From a checkpoint of a small image captioner.
Data: trained on photos with spoken descriptions (Open Images, Localized Narratives), 203450 training examples.
Rows from block 5 of the text decoder of a small image captioner, named by matrix and row number. Rows with one number belong to one neuron. Each number is 50 + 10 x the weight over its row's rms, rounded and kept within 0 to 99. All counts start at 0. After the name is the row's rms in percent of the matrix's.
After each neuron's rows are labels from the 100 texts, of 14848, where the neuron reaches its highest value: "fires on" is the input token at the peak. Only what is clearly more common there than usual is listed. The data: photos with spoken descriptions (Open Images, Localized Narratives).
# fc1: MLP up (decoder.blocks.5.mlp.fc1.weight, 1024x256), inputs 0-85
# fc2: MLP down (decoder.blocks.5.mlp.fc2.weight, 256x1024, transposed), outputs 0-85

fc1.272 107:52 62 55 60 44 48 42 61 61 63 52 54 56 68 55 43 49 57 36 36 66 44 52 22 56 30 50 55 65 55 72 59 46 56 37 68 56 33 55 49 56 53 55 56 50 44 57 39 50 51 44 40 51 59 48 76 69 46 41 61 45 47 51 51 57 51 52 38 51 52 54 38 49 56 50 58 57 57 47 38 34 39 54 48 67 40
fc2.272 107:45 39 30 72 38 49 14 40 63 50 51 54 51 40 41 49 63 60 44 55 57 43 51 65 58 47 54 46 54 61 46 58 44 48 50 45 66 44 58 60 57 67 41 38 58 53 31 57 64 42 60 44 59 47 57 22 48 51 53 40 47 39 32 45 51 58 60 40 37 65 55 53 43 70 40 53 56 53 42 33 52 36 56 63 50 63
fires on: "the"; "bottom"; "standing"

fc1.275 098:36 57 41 60 52 47 54 52 61 44 56 41 58 42 65 48 43 54 39 51 44 46 40 46 66 50 53 48 41 33 46 48 45 41 49 54 42 47 61 59 41 46 61 55 53 57 59 63 34 68 56 42 44 56 43 30 48 56 46 53 42 52 34 59 62 52 58 36 40 47 47 47 47 47 48 53 60 46 36 57 73 67 59 63 68 41
fc2.275 100:65 70 54 51 52 60 39 49 41 54 67 61 48 63 62 52 32 41 47 53 46 59 66 65 45 58 39 48 47 42 55 51 50 51 22 57 66 54 43 50 54 27 48 44 38 54 44 45 45 42 61 51 47 43 39 45 67 59 39 50 52 47 53 47 33 45 64 32 62 48 47 48 39 46 43 42 49 32 37 61 40 49 33 48 56 56
fires on: "in"; "on"; "and"

fc1.489 102:60 62 57 58 37 56 70 61 51 54 47 39 61 50 55 46 50 50 36 31 57 76 60 58 55 48 68 59 46 44 42 46 47 45 53 46 52 66 66 60 59 54 56 63 43 61 60 39 55 54 57 49 26 45 51 34 45 73 45 56 38 51 36 48 59 54 50 55 38 61 44 50 45 53 54 59 44 57 49 47 49 54 41 42 35 79
fc2.489 103:58 43 30 46 47 58 47 43 52 34 50 62 62 43 50 49 78 58 45 71 33 43 54 63 51 39 39 48 61 65 51 65 26 50 67 48 34 47 50 73 34 50 50 53 46 57 40 54 44 41 50 63 54 59 62 58 79 52 58 40 52 39 46 39 71 48 42 47 54 41 43 38 47 49 55 48 51 52 56 42 55 51 60 50 43 53
fires on: "see"; "and"

fc1.157 104:64 53 43 51 52 38 63 60 56 41 42 50 43 54 53 54 37 51 66 59 60 56 45 51 59 64 46 39 45 67 40 47 46 42 54 58 51 44 57 50 42 41 44 50 43 62 51 46 43 33 42 49 51 60 61 49 52 54 40 40 46 39 53 38 41 63 64 39 56 50 30 44 41 52 41 46 33 36 43 61 42 48 56 36 36 55
fc2.157 103:57 47 37 41 46 47 51 37 60 60 52 54 63 35 63 45 50 36 56 58 55 46 53 47 51 46 73 61 62 42 36 73 69 51 56 48 43 51 47 41 50 40 59 45 65 53 54 50 50 52 62 55 61 50 61 47 36 19 52 49 56 46 51 27 52 46 54 54 31 49 52 68 42 58 45 60 36 47 51 52 43 43 38 60 37 49
fires on: "standing"; "in"; "on"; "of"

fc1.376 093:68 42 38 53 57 36 42 48 59 42 45 33 56 49 41 64 38 49 40 70 47 34 48 37 68 42 67 48 60 58 43 64 62 43 55 50 48 42 43 72 46 50 65 35 38 44 53 52 53 75 38 58 63 54 51 58 55 29 52 46 39 38 52 52 39 48 62 55 54 41 44 42 54 60 41 31 47 38 40 37 61 46 41 51 63 53
fc2.376 096:51 53 50 40 53 41 51 52 46 33 47 46 43 50 41 44 59 49 34 34 49 41 58 54 46 49 52 32 44 54 45 69 55 59 33 67 51 61 52 51 36 80 42 45 70 54 47 54 52 49 53 52 41 54 50 64 55 58 47 52 40 57 54 56 58 49 67 56 51 41 60 32 52 56 46 55 35 63 32 61 34 46 47 69 55 47
fires on: "in"; "."

fc1.448 103:34 78 52 44 48 43 72 46 57 49 47 61 56 70 37 55 65 43 55 38 50 41 47 57 67 40 54 51 54 59 41 41 49 41 52 45 61 46 78 64 56 51 52 60 18 48 38 58 60 67 50 45 61 39 45 53 47 61 44 60 58 47 53 70 58 52 28 64 68 38 36 46 43 54 35 53 49 49 45 50 43 49 52 50 49 47
fc2.448 094:53 49 38 47 35 50 60 44 48 55 14 50 67 41 39 41 59 51 48 41 57 56 43 52 74 37 51 64 56 52 62 58 44 49 40 58 58 77 52 51 49 45 45 70 57 48 42 54 36 37 41 50 49 54 60 39 39 52 55 56 38 56 40 44 06 59 57 47 57 48 52 37 64 49 39 55 51 41 66 47 39 50 47 47 42 46
fires on: "the"

fc1.748 100:38 53 45 49 34 59 46 52 67 44 64 40 43 52 62 53 34 49 50 46 45 56 51 40 62 52 59 47 55 60 64 48 51 46 38 44 48 41 59 50 32 42 48 59 31 55 47 55 40 55 55 46 57 65 51 55 46 55 51 60 36 37 29 43 66 51 43 50 45 40 44 76 44 54 37 42 55 42 56 49 53 61 49 44 70 53
fc2.748 100:47 47 52 73 62 55 43 54 44 56 51 40 45 40 50 52 51 48 52 53 58 51 47 34 63 65 64 61 58 49 55 36 53 39 39 48 58 52 35 58 58 66 66 72 37 56 46 40 42 54 50 41 55 50 36 54 33 30 30 58 48 46 51 56 64 54 34 57 46 50 44 35 37 53 64 43 56 59 41 58 45 57 49 60 55 48
fires on: "the"; "and"; "are"

fc1.71 101:45 48 59 48 49 42 45 70 66 36 57 38 48 43 43 46 48 64 52 46 44 53 54 51 68 56 64 37 45 48 50 39 62 58 58 55 46 41 65 49 44 49 59 29 51 25 56 43 52 66 46 49 51 44 46 48 32 69 42 61 50 52 48 55 51 47 52 50 38 46 47 41 66 43 45 48 50 35 66 51 74 48 44 66 48 53
fc2.71 102:40 55 64 47 37 69 35 45 60 58 49 47 50 56 41 38 69 60 64 55 69 65 55 30 59 51 44 65 63 39 53 48 38 56 44 66 65 43 44 43 70 48 54 56 47 46 55 30 41 47 45 57 48 59 47 47 57 45 47 39 63 37 68 51 37 56 53 64 51 57 61 52 45 41 55 53 43 46 47 33 44 32 47 55 62 54
fires on: "and"; "road"; "table"; ","

fc1.70 095:53 56 48 41 57 25 57 53 55 55 53 43 46 55 72 37 33 54 56 42 52 52 55 46 71 62 43 54 53 53 46 36 45 71 53 54 37 54 73 62 57 45 60 59 49 61 64 39 67 50 45 52 62 37 71 60 51 48 58 69 54 45 61 49 56 53 39 41 49 76 29 39 36 48 35 59 69 58 49 55 45 48 61 58 49 59
fc2.70 097:39 57 72 44 63 47 29 50 39 47 43 50 48 43 43 50 33 37 34 41 45 68 47 70 45 40 45 54 50 70 59 58 54 43 48 51 44 52 36 50 56 48 47 52 47 65 42 55 31 44 53 47 50 33 60 47 42 53 58 52 46 34 61 58 33 48 51 56 51 40 41 94 53 42 49 49 52 40 54 55 45 38 43 46 41 65
fires on: "standing"; "smiling"

fc1.525 096:48 53 36 62 74 58 65 35 47 65 57 57 56 29 42 51 67 62 55 46 59 25 51 54 32 58 39 36 62 51 53 60 55 42 36 55 57 49 45 46 39 51 58 56 30 51 47 52 43 62 52 38 55 38 72 66 63 39 44 47 39 36 46 47 49 29 53 56 74 41 33 49 56 56 52 26 52 47 58 41 59 51 54 45 35 59
fc2.525 100:37 53 49 62 51 60 48 31 53 36 44 45 64 40 42 62 41 53 42 51 33 46 45 33 38 56 43 43 50 61 52 51 61 59 54 43 44 55 58 57 63 69 35 50 62 42 50 67 35 62 51 79 57 53 55 60 47 35 47 47 53 48 37 35 37 57 60 28 42 49 57 34 45 58 48 62 68 34 55 69 55 74 54 56 36 38
fires on: "in"; "table"; "bed"; "on"

fc1.562 099:46 37 40 48 51 28 44 53 52 47 25 67 41 53 66 40 38 50 47 49 38 56 47 65 72 54 51 42 32 32 61 65 51 57 58 48 37 33 54 59 27 48 50 46 44 52 56 52 45 50 52 56 67 57 45 64 57 36 55 38 41 47 62 61 56 38 48 46 52 41 54 40 51 57 52 40 53 52 41 52 51 35 43 63 36 46
fc2.562 098:39 54 39 44 40 72 46 61 46 39 42 46 50 70 32 41 59 32 40 22 52 45 55 47 38 48 50 55 47 60 38 58 38 42 41 39 44 39 62 59 54 45 60 34 47 49 27 48 38 43 66 37 38 47 42 56 35 54 45 34 70 27 68 38 40 50 44 65 61 52 55 52 62 56 49 57 56 42 41 57 60 51 69 60 40 57
fires on: "few"; ","; "four"; "of"

fc1.691 101:49 49 37 74 60 56 54 34 40 42 53 52 51 59 57 38 48 44 55 37 80 47 53 35 42 39 48 40 54 53 40 43 52 37 54 54 51 58 52 52 50 36 54 41 41 42 54 48 41 72 32 35 52 53 61 51 59 41 73 60 54 42 50 49 45 69 49 49 46 46 48 46 58 42 47 59 56 61 42 20 50 59 56 50 50 45
fc2.691 101:56 53 70 49 47 46 37 63 28 59 37 38 55 48 45 44 43 44 51 49 48 57 48 59 48 41 51 29 58 52 47 68 49 56 58 49 57 48 41 62 45 71 32 43 48 44 46 48 43 46 62 46 44 65 58 63 51 49 34 35 34 65 54 47 31 26 52 44 28 53 55 51 53 56 39 54 52 44 38 58 47 54 64 49 54 79
fires on: "flowers"; "electric"; "men"; "trees"

fc1.286 096:51 56 45 50 40 37 78 43 55 59 41 56 62 50 48 59 55 38 32 55 52 38 45 50 51 45 50 38 69 50 52 56 50 44 65 52 30 45 64 38 51 75 64 44 56 42 50 43 50 50 57 44 35 75 60 57 64 46 49 47 46 54 57 49 56 39 49 69 50 48 50 60 58 58 37 53 31 47 38 58 62 47 63 44 66 56
fc2.286 097:55 52 56 43 60 46 44 53 42 60 55 53 50 40 60 47 57 64 57 44 42 50 48 65 54 60 55 29 36 51 35 47 32 49 60 45 56 47 62 51 48 38 57 46 57 62 54 38 65 68 44 42 60 66 52 67 35 60 49 40 65 40 43 48 47 44 54 56 36 40 39 50 46 52 47 48 56 51 41 51 41 53 57 48 28 40
fires on: "the"; "see"; "walking"

fc1.318 096:43 44 38 63 48 49 41 49 52 42 43 55 43 53 62 57 47 62 28 54 35 32 49 44 45 37 56 58 58 45 42 70 49 63 48 38 34 50 48 54 54 54 57 42 47 54 58 57 50 63 54 56 80 30 67 66 65 51 65 40 55 43 56 40 56 56 34 50 49 64 36 57 41 68 46 54 51 41 39 51 57 55 42 56 67 43
fc2.318 095:53 60 57 63 51 41 43 45 44 47 58 36 71 48 72 55 60 50 57 54 65 67 63 61 46 38 50 48 53 60 37 43 20 50 64 58 50 56 43 51 45 50 66 51 53 58 39 66 65 47 48 39 23 62 54 46 57 57 32 48 62 31 34 57 50 64 43 58 40 48 58 53 53 42 50 42 62 55 43 50 42 62 43 61 35 66
fires on: "in"; "on"; "of"

fc1.386 099:55 59 64 61 55 27 44 62 35 41 39 43 37 51 52 69 59 41 61 42 39 54 43 60 53 50 44 35 22 44 51 60 45 49 36 47 54 53 58 66 64 59 63 47 45 50 37 46 59 46 53 52 39 36 60 46 59 34 45 38 61 48 32 45 63 61 53 44 44 53 48 64 47 44 42 48 45 41 52 46 48 53 49 53 52 41
fc2.386 099:45 57 63 52 61 40 39 45 28 44 48 48 58 46 28 31 24 58 39 47 27 53 41 44 57 26 62 53 50 68 52 61 42 39 43 54 60 56 59 62 37 52 61 39 42 54 48 40 48 35 39 41 41 62 40 58 81 66 43 40 65 52 69 29 49 48 45 32 53 45 38 59 36 59 53 48 28 48 57 36 52 57 45 41 53 47
fires on: "few"; "some"; "they"

fc1.78 093:35 64 46 61 51 59 67 52 62 49 52 52 41 42 41 55 31 40 37 40 42 56 57 67 39 33 53 61 50 20 65 40 55 68 58 46 53 54 51 59 46 55 58 51 44 38 53 53 53 48 42 55 44 52 45 67 46 45 65 57 51 38 56 29 62 37 44 49 67 56 44 42 78 58 23 57 47 44 55 63 40 45 35 66 42 49
fc2.78 093:51 56 76 39 54 39 43 43 45 65 58 45 42 52 41 58 38 62 55 49 24 57 43 48 53 48 39 53 48 55 47 69 58 51 67 44 40 53 26 50 55 68 46 49 61 65 49 45 32 34 51 39 55 46 49 49 47 66 42 51 72 52 45 57 50 63 57 48 56 54 57 89 42 34 38 52 47 41 51 63 50 34 48 45 52 58
fires on: "standing"; "sitting"

fc1.635 096:46 76 30 55 53 60 42 56 50 43 49 40 50 59 42 45 52 51 55 42 43 55 39 51 33 31 55 31 47 39 50 33 51 56 45 38 58 38 64 61 57 43 45 41 48 47 47 64 55 43 48 51 40 55 40 62 40 44 46 41 40 44 40 61 49 60 67 72 56 51 42 53 43 27 37 34 56 37 40 63 55 59 46 66 46 41
fc2.635 097:62 59 47 42 52 37 37 47 54 50 51 34 59 35 64 78 53 51 49 44 65 50 30 63 31 71 36 37 40 49 64 50 54 48 54 50 30 37 66 62 58 55 51 48 43 69 53 47 50 56 65 41 39 56 58 50 49 63 56 35 49 59 54 42 66 49 51 48 62 49 42 51 69 39 44 46 55 61 53 46 59 51 58 50 56 72
fires on: "see"

fc1.129 101:49 66 44 46 45 58 51 40 59 52 52 47 50 59 32 38 47 50 49 50 48 54 54 35 67 71 38 51 53 55 44 56 36 29 60 41 49 73 59 48 44 48 50 40 65 53 56 32 43 56 58 45 52 55 62 42 40 60 63 32 54 46 52 29 44 69 46 59 48 50 51 51 44 50 53 50 65 46 40 28 64 54 37 35 54 44
fc2.129 102:46 60 55 47 42 53 53 51 49 50 49 56 58 56 58 42 41 41 45 60 51 34 55 43 55 48 47 46 63 36 55 54 54 66 52 58 57 48 36 53 57 53 57 36 39 33 59 48 26 57 59 43 35 67 49 54 50 30 45 47 62 70 38 37 53 64 61 52 49 46 38 67 52 58 47 47 75 30 29 57 51 44 49 57 61 39
fires on: "and"

fc1.458 094:47 43 36 53 46 50 51 48 45 36 37 46 57 41 58 47 55 60 27 32 37 53 47 38 46 45 73 60 60 36 54 81 53 56 54 48 47 52 53 37 46 43 56 39 50 46 45 62 63 62 57 50 41 53 45 37 32 51 49 57 36 57 56 59 67 52 54 62 57 64 49 51 44 52 42 30 52 40 53 47 69 66 30 58 75 51
fc2.458 096:49 44 66 61 51 43 38 32 33 52 41 50 39 50 57 50 48 51 41 54 44 61 43 44 44 61 55 38 49 44 44 60 59 50 56 45 41 53 28 42 45 39 62 48 64 45 57 33 56 38 61 63 58 45 61 65 44 52 59 51 52 40 52 56 39 53 54 45 62 52 40 67 44 49 37 57 64 39 51 41 49 57 58 46 52 54
fires on: "person"; "hand"

fc1.54 101:58 48 44 51 41 61 62 51 56 50 44 48 43 61 66 55 42 47 38 43 52 43 37 33 69 57 45 55 44 26 80 51 34 30 53 47 59 47 50 59 42 42 56 26 46 43 46 68 62 62 57 54 59 51 59 46 49 43 42 47 42 42 44 59 60 83 52 58 49 47 37 43 60 24 54 60 50 40 50 39 46 44 51 40 54 48
fc2.54 100:47 46 42 45 75 55 25 66 49 52 50 35 44 49 56 41 47 42 39 50 68 48 55 33 39 45 50 44 58 59 50 45 56 55 50 36 48 46 56 55 57 61 33 45 63 49 52 52 42 53 45 42 55 39 47 69 66 45 50 36 54 39 35 30 46 49 47 61 56 50 63 60 48 58 39 43 45 52 65 38 59 37 56 70 42 54
fires on: "food"

fc1.92 099:68 48 36 55 51 37 53 38 56 60 44 52 41 39 47 35 57 55 52 33 49 43 54 51 37 49 50 56 52 53 57 51 47 47 53 49 31 52 71 47 48 50 49 50 43 54 49 42 49 52 45 59 51 34 54 38 57 29 61 55 52 34 53 58 59 65 61 39 43 40 50 76 43 49 56 56 63 33 65 53 56 44 60 61 59 49
fc2.92 099:52 74 56 51 60 44 30 55 30 38 52 47 43 37 59 49 39 49 48 44 59 73 45 44 56 64 50 44 47 65 55 45 55 67 43 37 58 54 34 42 52 47 52 65 50 72 39 22 42 54 61 61 60 61 63 61 58 51 39 51 49 49 44 63 60 47 62 39 53 52 54 61 47 47 41 57 69 42 57 51 50 57 62 46 37 67
fires on: "group"; "lot"

fc1.299 107:41 66 53 37 38 54 45 63 47 50 50 39 42 60 48 33 58 45 56 53 60 47 46 58 37 68 62 65 36 59 42 45 31 48 67 43 43 53 47 56 57 37 53 37 46 56 39 33 47 51 53 34 62 53 49 62 39 43 65 62 46 47 41 61 55 53 53 46 57 49 44 71 39 43 48 46 60 34 47 40 39 30 36 32 47 47
fc2.299 105:52 59 51 41 57 36 40 58 58 52 44 48 62 52 51 60 30 54 50 32 50 57 52 59 59 45 42 63 35 46 27 45 48 50 50 52 35 47 62 67 46 35 62 65 44 53 51 53 57 39 55 51 41 39 59 56 57 43 65 50 55 52 61 53 55 36 38 57 42 43 35 62 60 48 54 49 48 53 55 49 44 49 42 60 60 67
fires on: "see"

fc1.264 101:67 45 48 59 47 48 45 53 59 50 57 57 52 52 40 39 52 41 50 30 53 67 67 53 46 82 59 53 41 62 44 58 50 55 40 54 59 39 56 58 58 51 62 33 60 62 61 48 34 38 39 54 59 38 46 47 52 71 59 59 50 62 47 43 45 54 56 51 65 52 47 41 55 47 37 33 48 46 53 48 50 51 50 41 43 51
fc2.264 099:42 43 61 45 28 58 52 45 41 56 48 54 54 66 50 60 56 52 33 47 51 44 46 46 53 69 38 60 55 52 55 41 55 41 33 47 55 67 44 69 58 42 47 27 65 60 57 61 53 52 56 57 52 35 47 37 38 67 40 46 52 56 28 62 26 66 63 28 53 50 61 43 56 48 60 59 60 61 56 53 53 48 54 44 58 42
fires on: "see"; "there"

fc1.500 101:61 43 51 60 61 35 52 54 43 52 38 53 58 70 48 38 57 57 37 52 48 42 38 39 61 58 51 42 49 44 55 62 39 63 56 35 51 58 43 56 55 51 46 50 58 46 47 42 54 57 48 35 68 35 72 67 46 44 49 42 65 61 50 59 70 57 31 60 54 47 38 52 44 48 40 51 35 54 29 39 64 48 54 37 52 59
fc2.500 101:49 58 50 57 44 68 44 48 74 29 45 45 53 65 43 45 53 44 61 48 48 75 54 44 27 49 39 54 31 61 41 41 49 38 24 58 59 67 63 61 51 53 42 52 41 63 57 57 35 55 53 51 48 60 53 59 56 44 38 53 55 38 36 71 48 44 38 54 57 49 40 41 47 37 61 52 54 68 64 54 44 63 57 77 55 56
fires on: "in"; "some"; "few"

fc1.270 099:65 49 54 61 53 57 57 41 44 50 48 30 51 40 69 41 62 58 46 56 61 42 64 51 44 49 55 47 56 44 69 55 47 35 54 56 56 60 47 42 56 43 57 51 27 23 56 39 49 42 55 49 47 60 43 53 39 59 62 59 30 52 53 44 56 54 56 54 46 47 52 30 62 48 40 43 36 38 60 53 37 27 45 42 43 46
fc2.270 097:64 71 57 30 58 61 56 39 47 53 55 39 47 34 61 50 48 60 51 42 52 52 51 40 35 61 48 42 64 64 66 27 44 48 60 38 50 29 45 57 45 42 45 32 52 46 27 64 62 58 52 78 47 54 58 59 60 48 34 33 68 12 38 45 53 47 45 62 53 52 72 60 64 50 42 49 57 56 52 51 59 35 49 51 48 50
fires on: "sky"; "color"; "see"

fc1.721 103:49 56 42 47 48 59 56 46 49 48 49 67 39 59 32 24 65 55 56 53 47 40 54 45 55 47 64 51 68 44 50 50 66 37 29 40 57 71 50 64 52 39 50 40 43 35 35 53 51 41 56 44 61 43 71 52 46 50 57 63 43 36 40 62 42 68 48 36 46 55 60 54 29 43 49 48 84 46 46 58 54 44 68 55 40 53
fc2.721 102:46 49 51 53 49 49 71 62 34 30 32 44 57 47 62 62 59 56 52 68 70 59 60 46 54 68 52 55 30 53 66 63 57 52 58 52 57 57 48 50 55 56 41 53 45 50 52 50 52 63 41 27 47 63 63 27 35 49 35 35 58 54 56 64 54 29 52 51 71 36 57 31 52 66 31 44 42 58 46 42 36 52 50 48 76 53
fires on: "few"; "of"; "and"; "two"

fc1.247 101:32 44 49 63 57 54 46 47 44 54 52 40 42 54 52 55 46 50 73 54 37 44 43 62 51 48 53 37 46 22 55 41 60 37 35 58 53 37 44 45 48 47 63 49 45 46 45 59 76 45 51 60 60 48 55 54 49 52 44 38 42 58 35 65 44 64 61 45 49 41 49 57 52 60 51 41 57 39 36 55 24 51 51 51 49 60
fc2.247 101:34 50 55 37 53 55 36 45 33 42 32 50 39 54 46 44 70 49 43 53 51 53 35 46 67 53 36 63 60 41 35 46 36 57 42 44 58 37 45 48 45 36 63 40 59 45 46 43 64 43 57 43 41 74 35 52 47 36 37 49 43 45 56 61 60 61 41 40 54 44 38 61 43 36 45 68 36 47 47 46 54 63 46 49 38 48
fires on: "few"

fc1.674 103:65 60 37 54 48 41 61 59 40 53 45 44 41 64 44 47 66 64 48 45 54 57 54 50 59 36 64 51 48 22 51 47 48 53 43 46 54 49 52 69 32 43 54 45 53 58 41 38 54 42 59 74 38 57 66 42 45 49 49 42 51 53 43 43 55 54 37 36 62 44 55 63 26 48 25 59 63 45 62 33 41 47 40 26 54 51
fc2.674 103:65 45 35 50 68 62 69 50 38 30 45 57 46 49 56 43 50 58 61 59 64 51 55 45 58 57 45 54 35 34 40 54 56 57 53 53 62 54 55 49 51 61 61 52 51 24 47 46 62 52 52 44 43 63 41 46 44 22 50 43 30 61 62 71 67 67 51 47 65 43 68 44 48 58 50 56 60 38 57 52 48 55 58 43 50 61
fires on: "group"; "these"

fc1.161 099:54 56 35 48 63 70 58 67 47 57 42 31 37 58 61 51 51 43 54 43 51 38 49 55 62 64 43 57 61 29 55 60 46 63 31 35 59 46 38 57 57 60 45 52 49 44 47 46 43 46 42 67 45 36 42 66 41 49 40 36 31 59 49 47 57 40 49 40 45 66 50 40 44 54 40 75 57 52 49 48 60 59 65 47 60 62
fc2.161 100:50 47 35 67 67 43 55 45 50 45 63 47 52 31 58 51 45 61 30 44 52 58 45 42 56 38 49 45 42 53 54 61 32 54 61 47 58 57 47 38 29 47 65 68 57 63 54 42 42 55 45 46 65 48 64 65 50 46 39 49 40 56 51 40 55 39 68 61 60 53 37 55 42 56 51 34 44 64 49 60 38 58 53 53 33 54
fires on: "sky"; "."; ","

fc1.50 107:48 40 58 36 60 61 56 25 56 41 63 22 54 61 50 44 54 51 49 34 60 45 64 42 57 45 62 67 57 56 56 60 46 42 50 34 49 37 67 67 57 46 46 59 35 32 53 46 62 54 52 41 64 64 53 62 44 44 62 42 52 32 41 52 57 52 40 43 44 57 37 44 47 38 55 53 41 50 44 43 51 66 45 36 55 68
fc2.50 104:56 48 31 60 44 43 72 60 59 45 44 42 52 33 29 53 30 54 43 51 45 59 44 45 40 47 53 54 41 48 65 43 50 48 33 60 45 35 40 34 60 39 64 62 45 51 51 46 56 68 49 55 63 45 48 67 60 50 29 54 51 44 59 57 39 46 46 30 55 52 45 49 55 36 55 52 50 66 39 42 36 66 54 46 55 38
fires on: "in"; "cartoon"; "these"; "three"

fc1.57 098:47 55 45 50 58 42 61 41 54 36 40 62 35 71 58 42 40 50 59 49 53 54 50 61 44 67 51 48 51 32 64 51 34 65 53 66 31 33 45 65 51 63 54 41 55 39 60 40 49 49 44 56 42 53 48 57 63 65 34 52 49 51 62 47 56 52 71 57 36 55 54 40 52 66 51 44 41 55 40 47 54 47 57 60 65 45
fc2.57 097:52 53 50 51 44 40 50 52 57 57 61 52 33 48 43 30 37 64 47 56 45 46 58 61 60 49 38 65 26 54 57 47 63 48 55 52 61 48 65 53 45 54 63 53 49 52 47 64 54 15 66 42 51 57 39 48 44 48 53 58 48 56 57 36 55 64 54 36 48 43 58 45 48 43 45 56 43 53 68 59 61 54 43 41 56 51
fires on: "standing"; "cars"; "parked"

fc1.542 107:51 76 44 66 39 50 53 41 41 31 54 45 48 40 64 58 71 44 57 35 45 62 55 55 60 56 51 45 40 38 49 52 48 25 57 47 52 51 60 55 20 51 49 54 44 54 42 47 50 70 64 55 52 46 39 36 56 72 47 56 35 49 40 58 58 55 38 55 60 52 45 51 40 42 36 45 54 44 57 63 42 55 27 56 56 64
fc2.542 106:50 32 47 61 57 52 68 55 53 44 60 43 45 49 67 53 58 48 38 57 52 37 56 47 69 52 33 64 50 37 58 46 26 64 44 54 61 54 28 64 56 52 57 58 35 14 48 61 52 23 62 60 32 59 56 52 63 52 54 42 63 35 67 54 56 63 42 57 52 42 53 43 43 49 44 58 48 45 51 41 44 48 41 47 59 40
fires on: "flowers"; "boards"; "<end>"; "plates"

fc1.388 100:54 50 57 61 48 39 63 30 65 60 50 45 44 60 47 34 66 45 38 54 62 50 63 39 50 40 58 47 33 55 54 49 33 46 51 51 63 65 60 46 51 66 53 66 33 51 50 41 62 59 53 45 46 41 49 66 42 43 53 52 39 44 42 43 46 66 47 63 51 49 24 39 66 54 41 44 43 50 37 60 54 53 33 31 41 40
fc2.388 100:66 62 59 51 53 48 37 54 48 63 65 38 50 50 65 54 70 61 56 73 63 55 59 42 49 66 47 42 33 56 43 60 66 61 54 35 64 53 57 51 37 49 68 41 55 69 65 59 60 32 31 26 43 59 33 57 49 55 52 42 51 44 58 51 76 28 55 36 33 62 71 57 49 54 43 44 65 44 63 48 39 51 43 67 39 54
fires on: "see"; "the"; "is"

fc1.309 099:41 58 57 57 57 42 71 25 49 53 45 58 43 53 58 29 56 71 49 61 58 48 63 52 67 61 58 48 40 47 44 48 50 31 55 60 61 44 56 45 37 61 58 58 41 49 53 47 60 37 33 48 55 64 49 33 35 66 65 56 48 48 49 51 51 67 52 56 49 49 47 60 47 54 57 39 46 43 47 49 46 68 41 45 47 63
fc2.309 096:42 35 51 36 48 40 61 43 61 58 68 55 56 41 75 41 40 50 43 40 43 58 43 50 40 36 50 49 42 49 50 54 57 57 50 41 26 43 53 68 52 44 50 63 62 56 60 48 35 40 28 21 66 70 66 67 45 56 57 53 46 55 41 46 35 42 62 59 43 60 56 57 73 44 35 36 39 56 58 51 61 49 45 47 61 58
fires on: "see"; "image"

fc1.294 102:51 47 52 69 44 45 57 55 64 52 52 59 49 48 50 44 55 45 41 63 46 41 70 57 37 37 43 61 55 42 36 43 33 35 60 66 37 54 54 51 67 60 44 75 50 42 46 27 62 55 54 41 46 73 55 58 49 44 39 65 63 46 57 47 59 42 39 60 73 48 50 51 41 37 63 51 59 37 39 63 48 69 41 56 32 46
fc2.294 103:61 63 48 41 55 30 34 52 37 49 39 56 35 70 46 53 48 66 64 54 70 66 48 49 55 48 51 45 45 44 31 60 55 56 59 58 53 56 44 53 46 47 64 40 46 49 37 49 37 52 42 43 50 46 59 54 67 40 56 55 37 55 65 62 46 46 34 45 62 35 45 65 51 53 62 35 55 35 49 50 46 42 44 59 52 51
fires on: "group"; "view"; "front"

fc1.734 098:60 71 51 49 56 66 60 64 51 60 66 58 41 61 44 54 50 44 72 41 61 49 46 37 40 67 54 54 51 41 71 65 46 49 57 52 40 52 43 42 51 57 48 60 55 38 42 23 53 41 49 59 23 40 59 40 44 33 67 58 43 66 51 55 72 45 57 38 54 55 39 58 36 65 50 53 47 46 52 68 39 56 58 62 53 48
fc2.734 097:50 34 56 34 61 31 38 59 59 69 57 34 34 40 67 63 47 52 42 34 42 40 56 44 47 55 55 69 46 67 43 43 45 35 57 39 61 42 42 60 60 62 57 39 65 43 52 69 69 40 66 40 56 46 53 50 56 56 48 46 45 38 36 39 42 56 52 44 43 55 54 59 57 45 48 45 34 47 52 34 41 56 38 53 34 43
fires on: "standing"; ","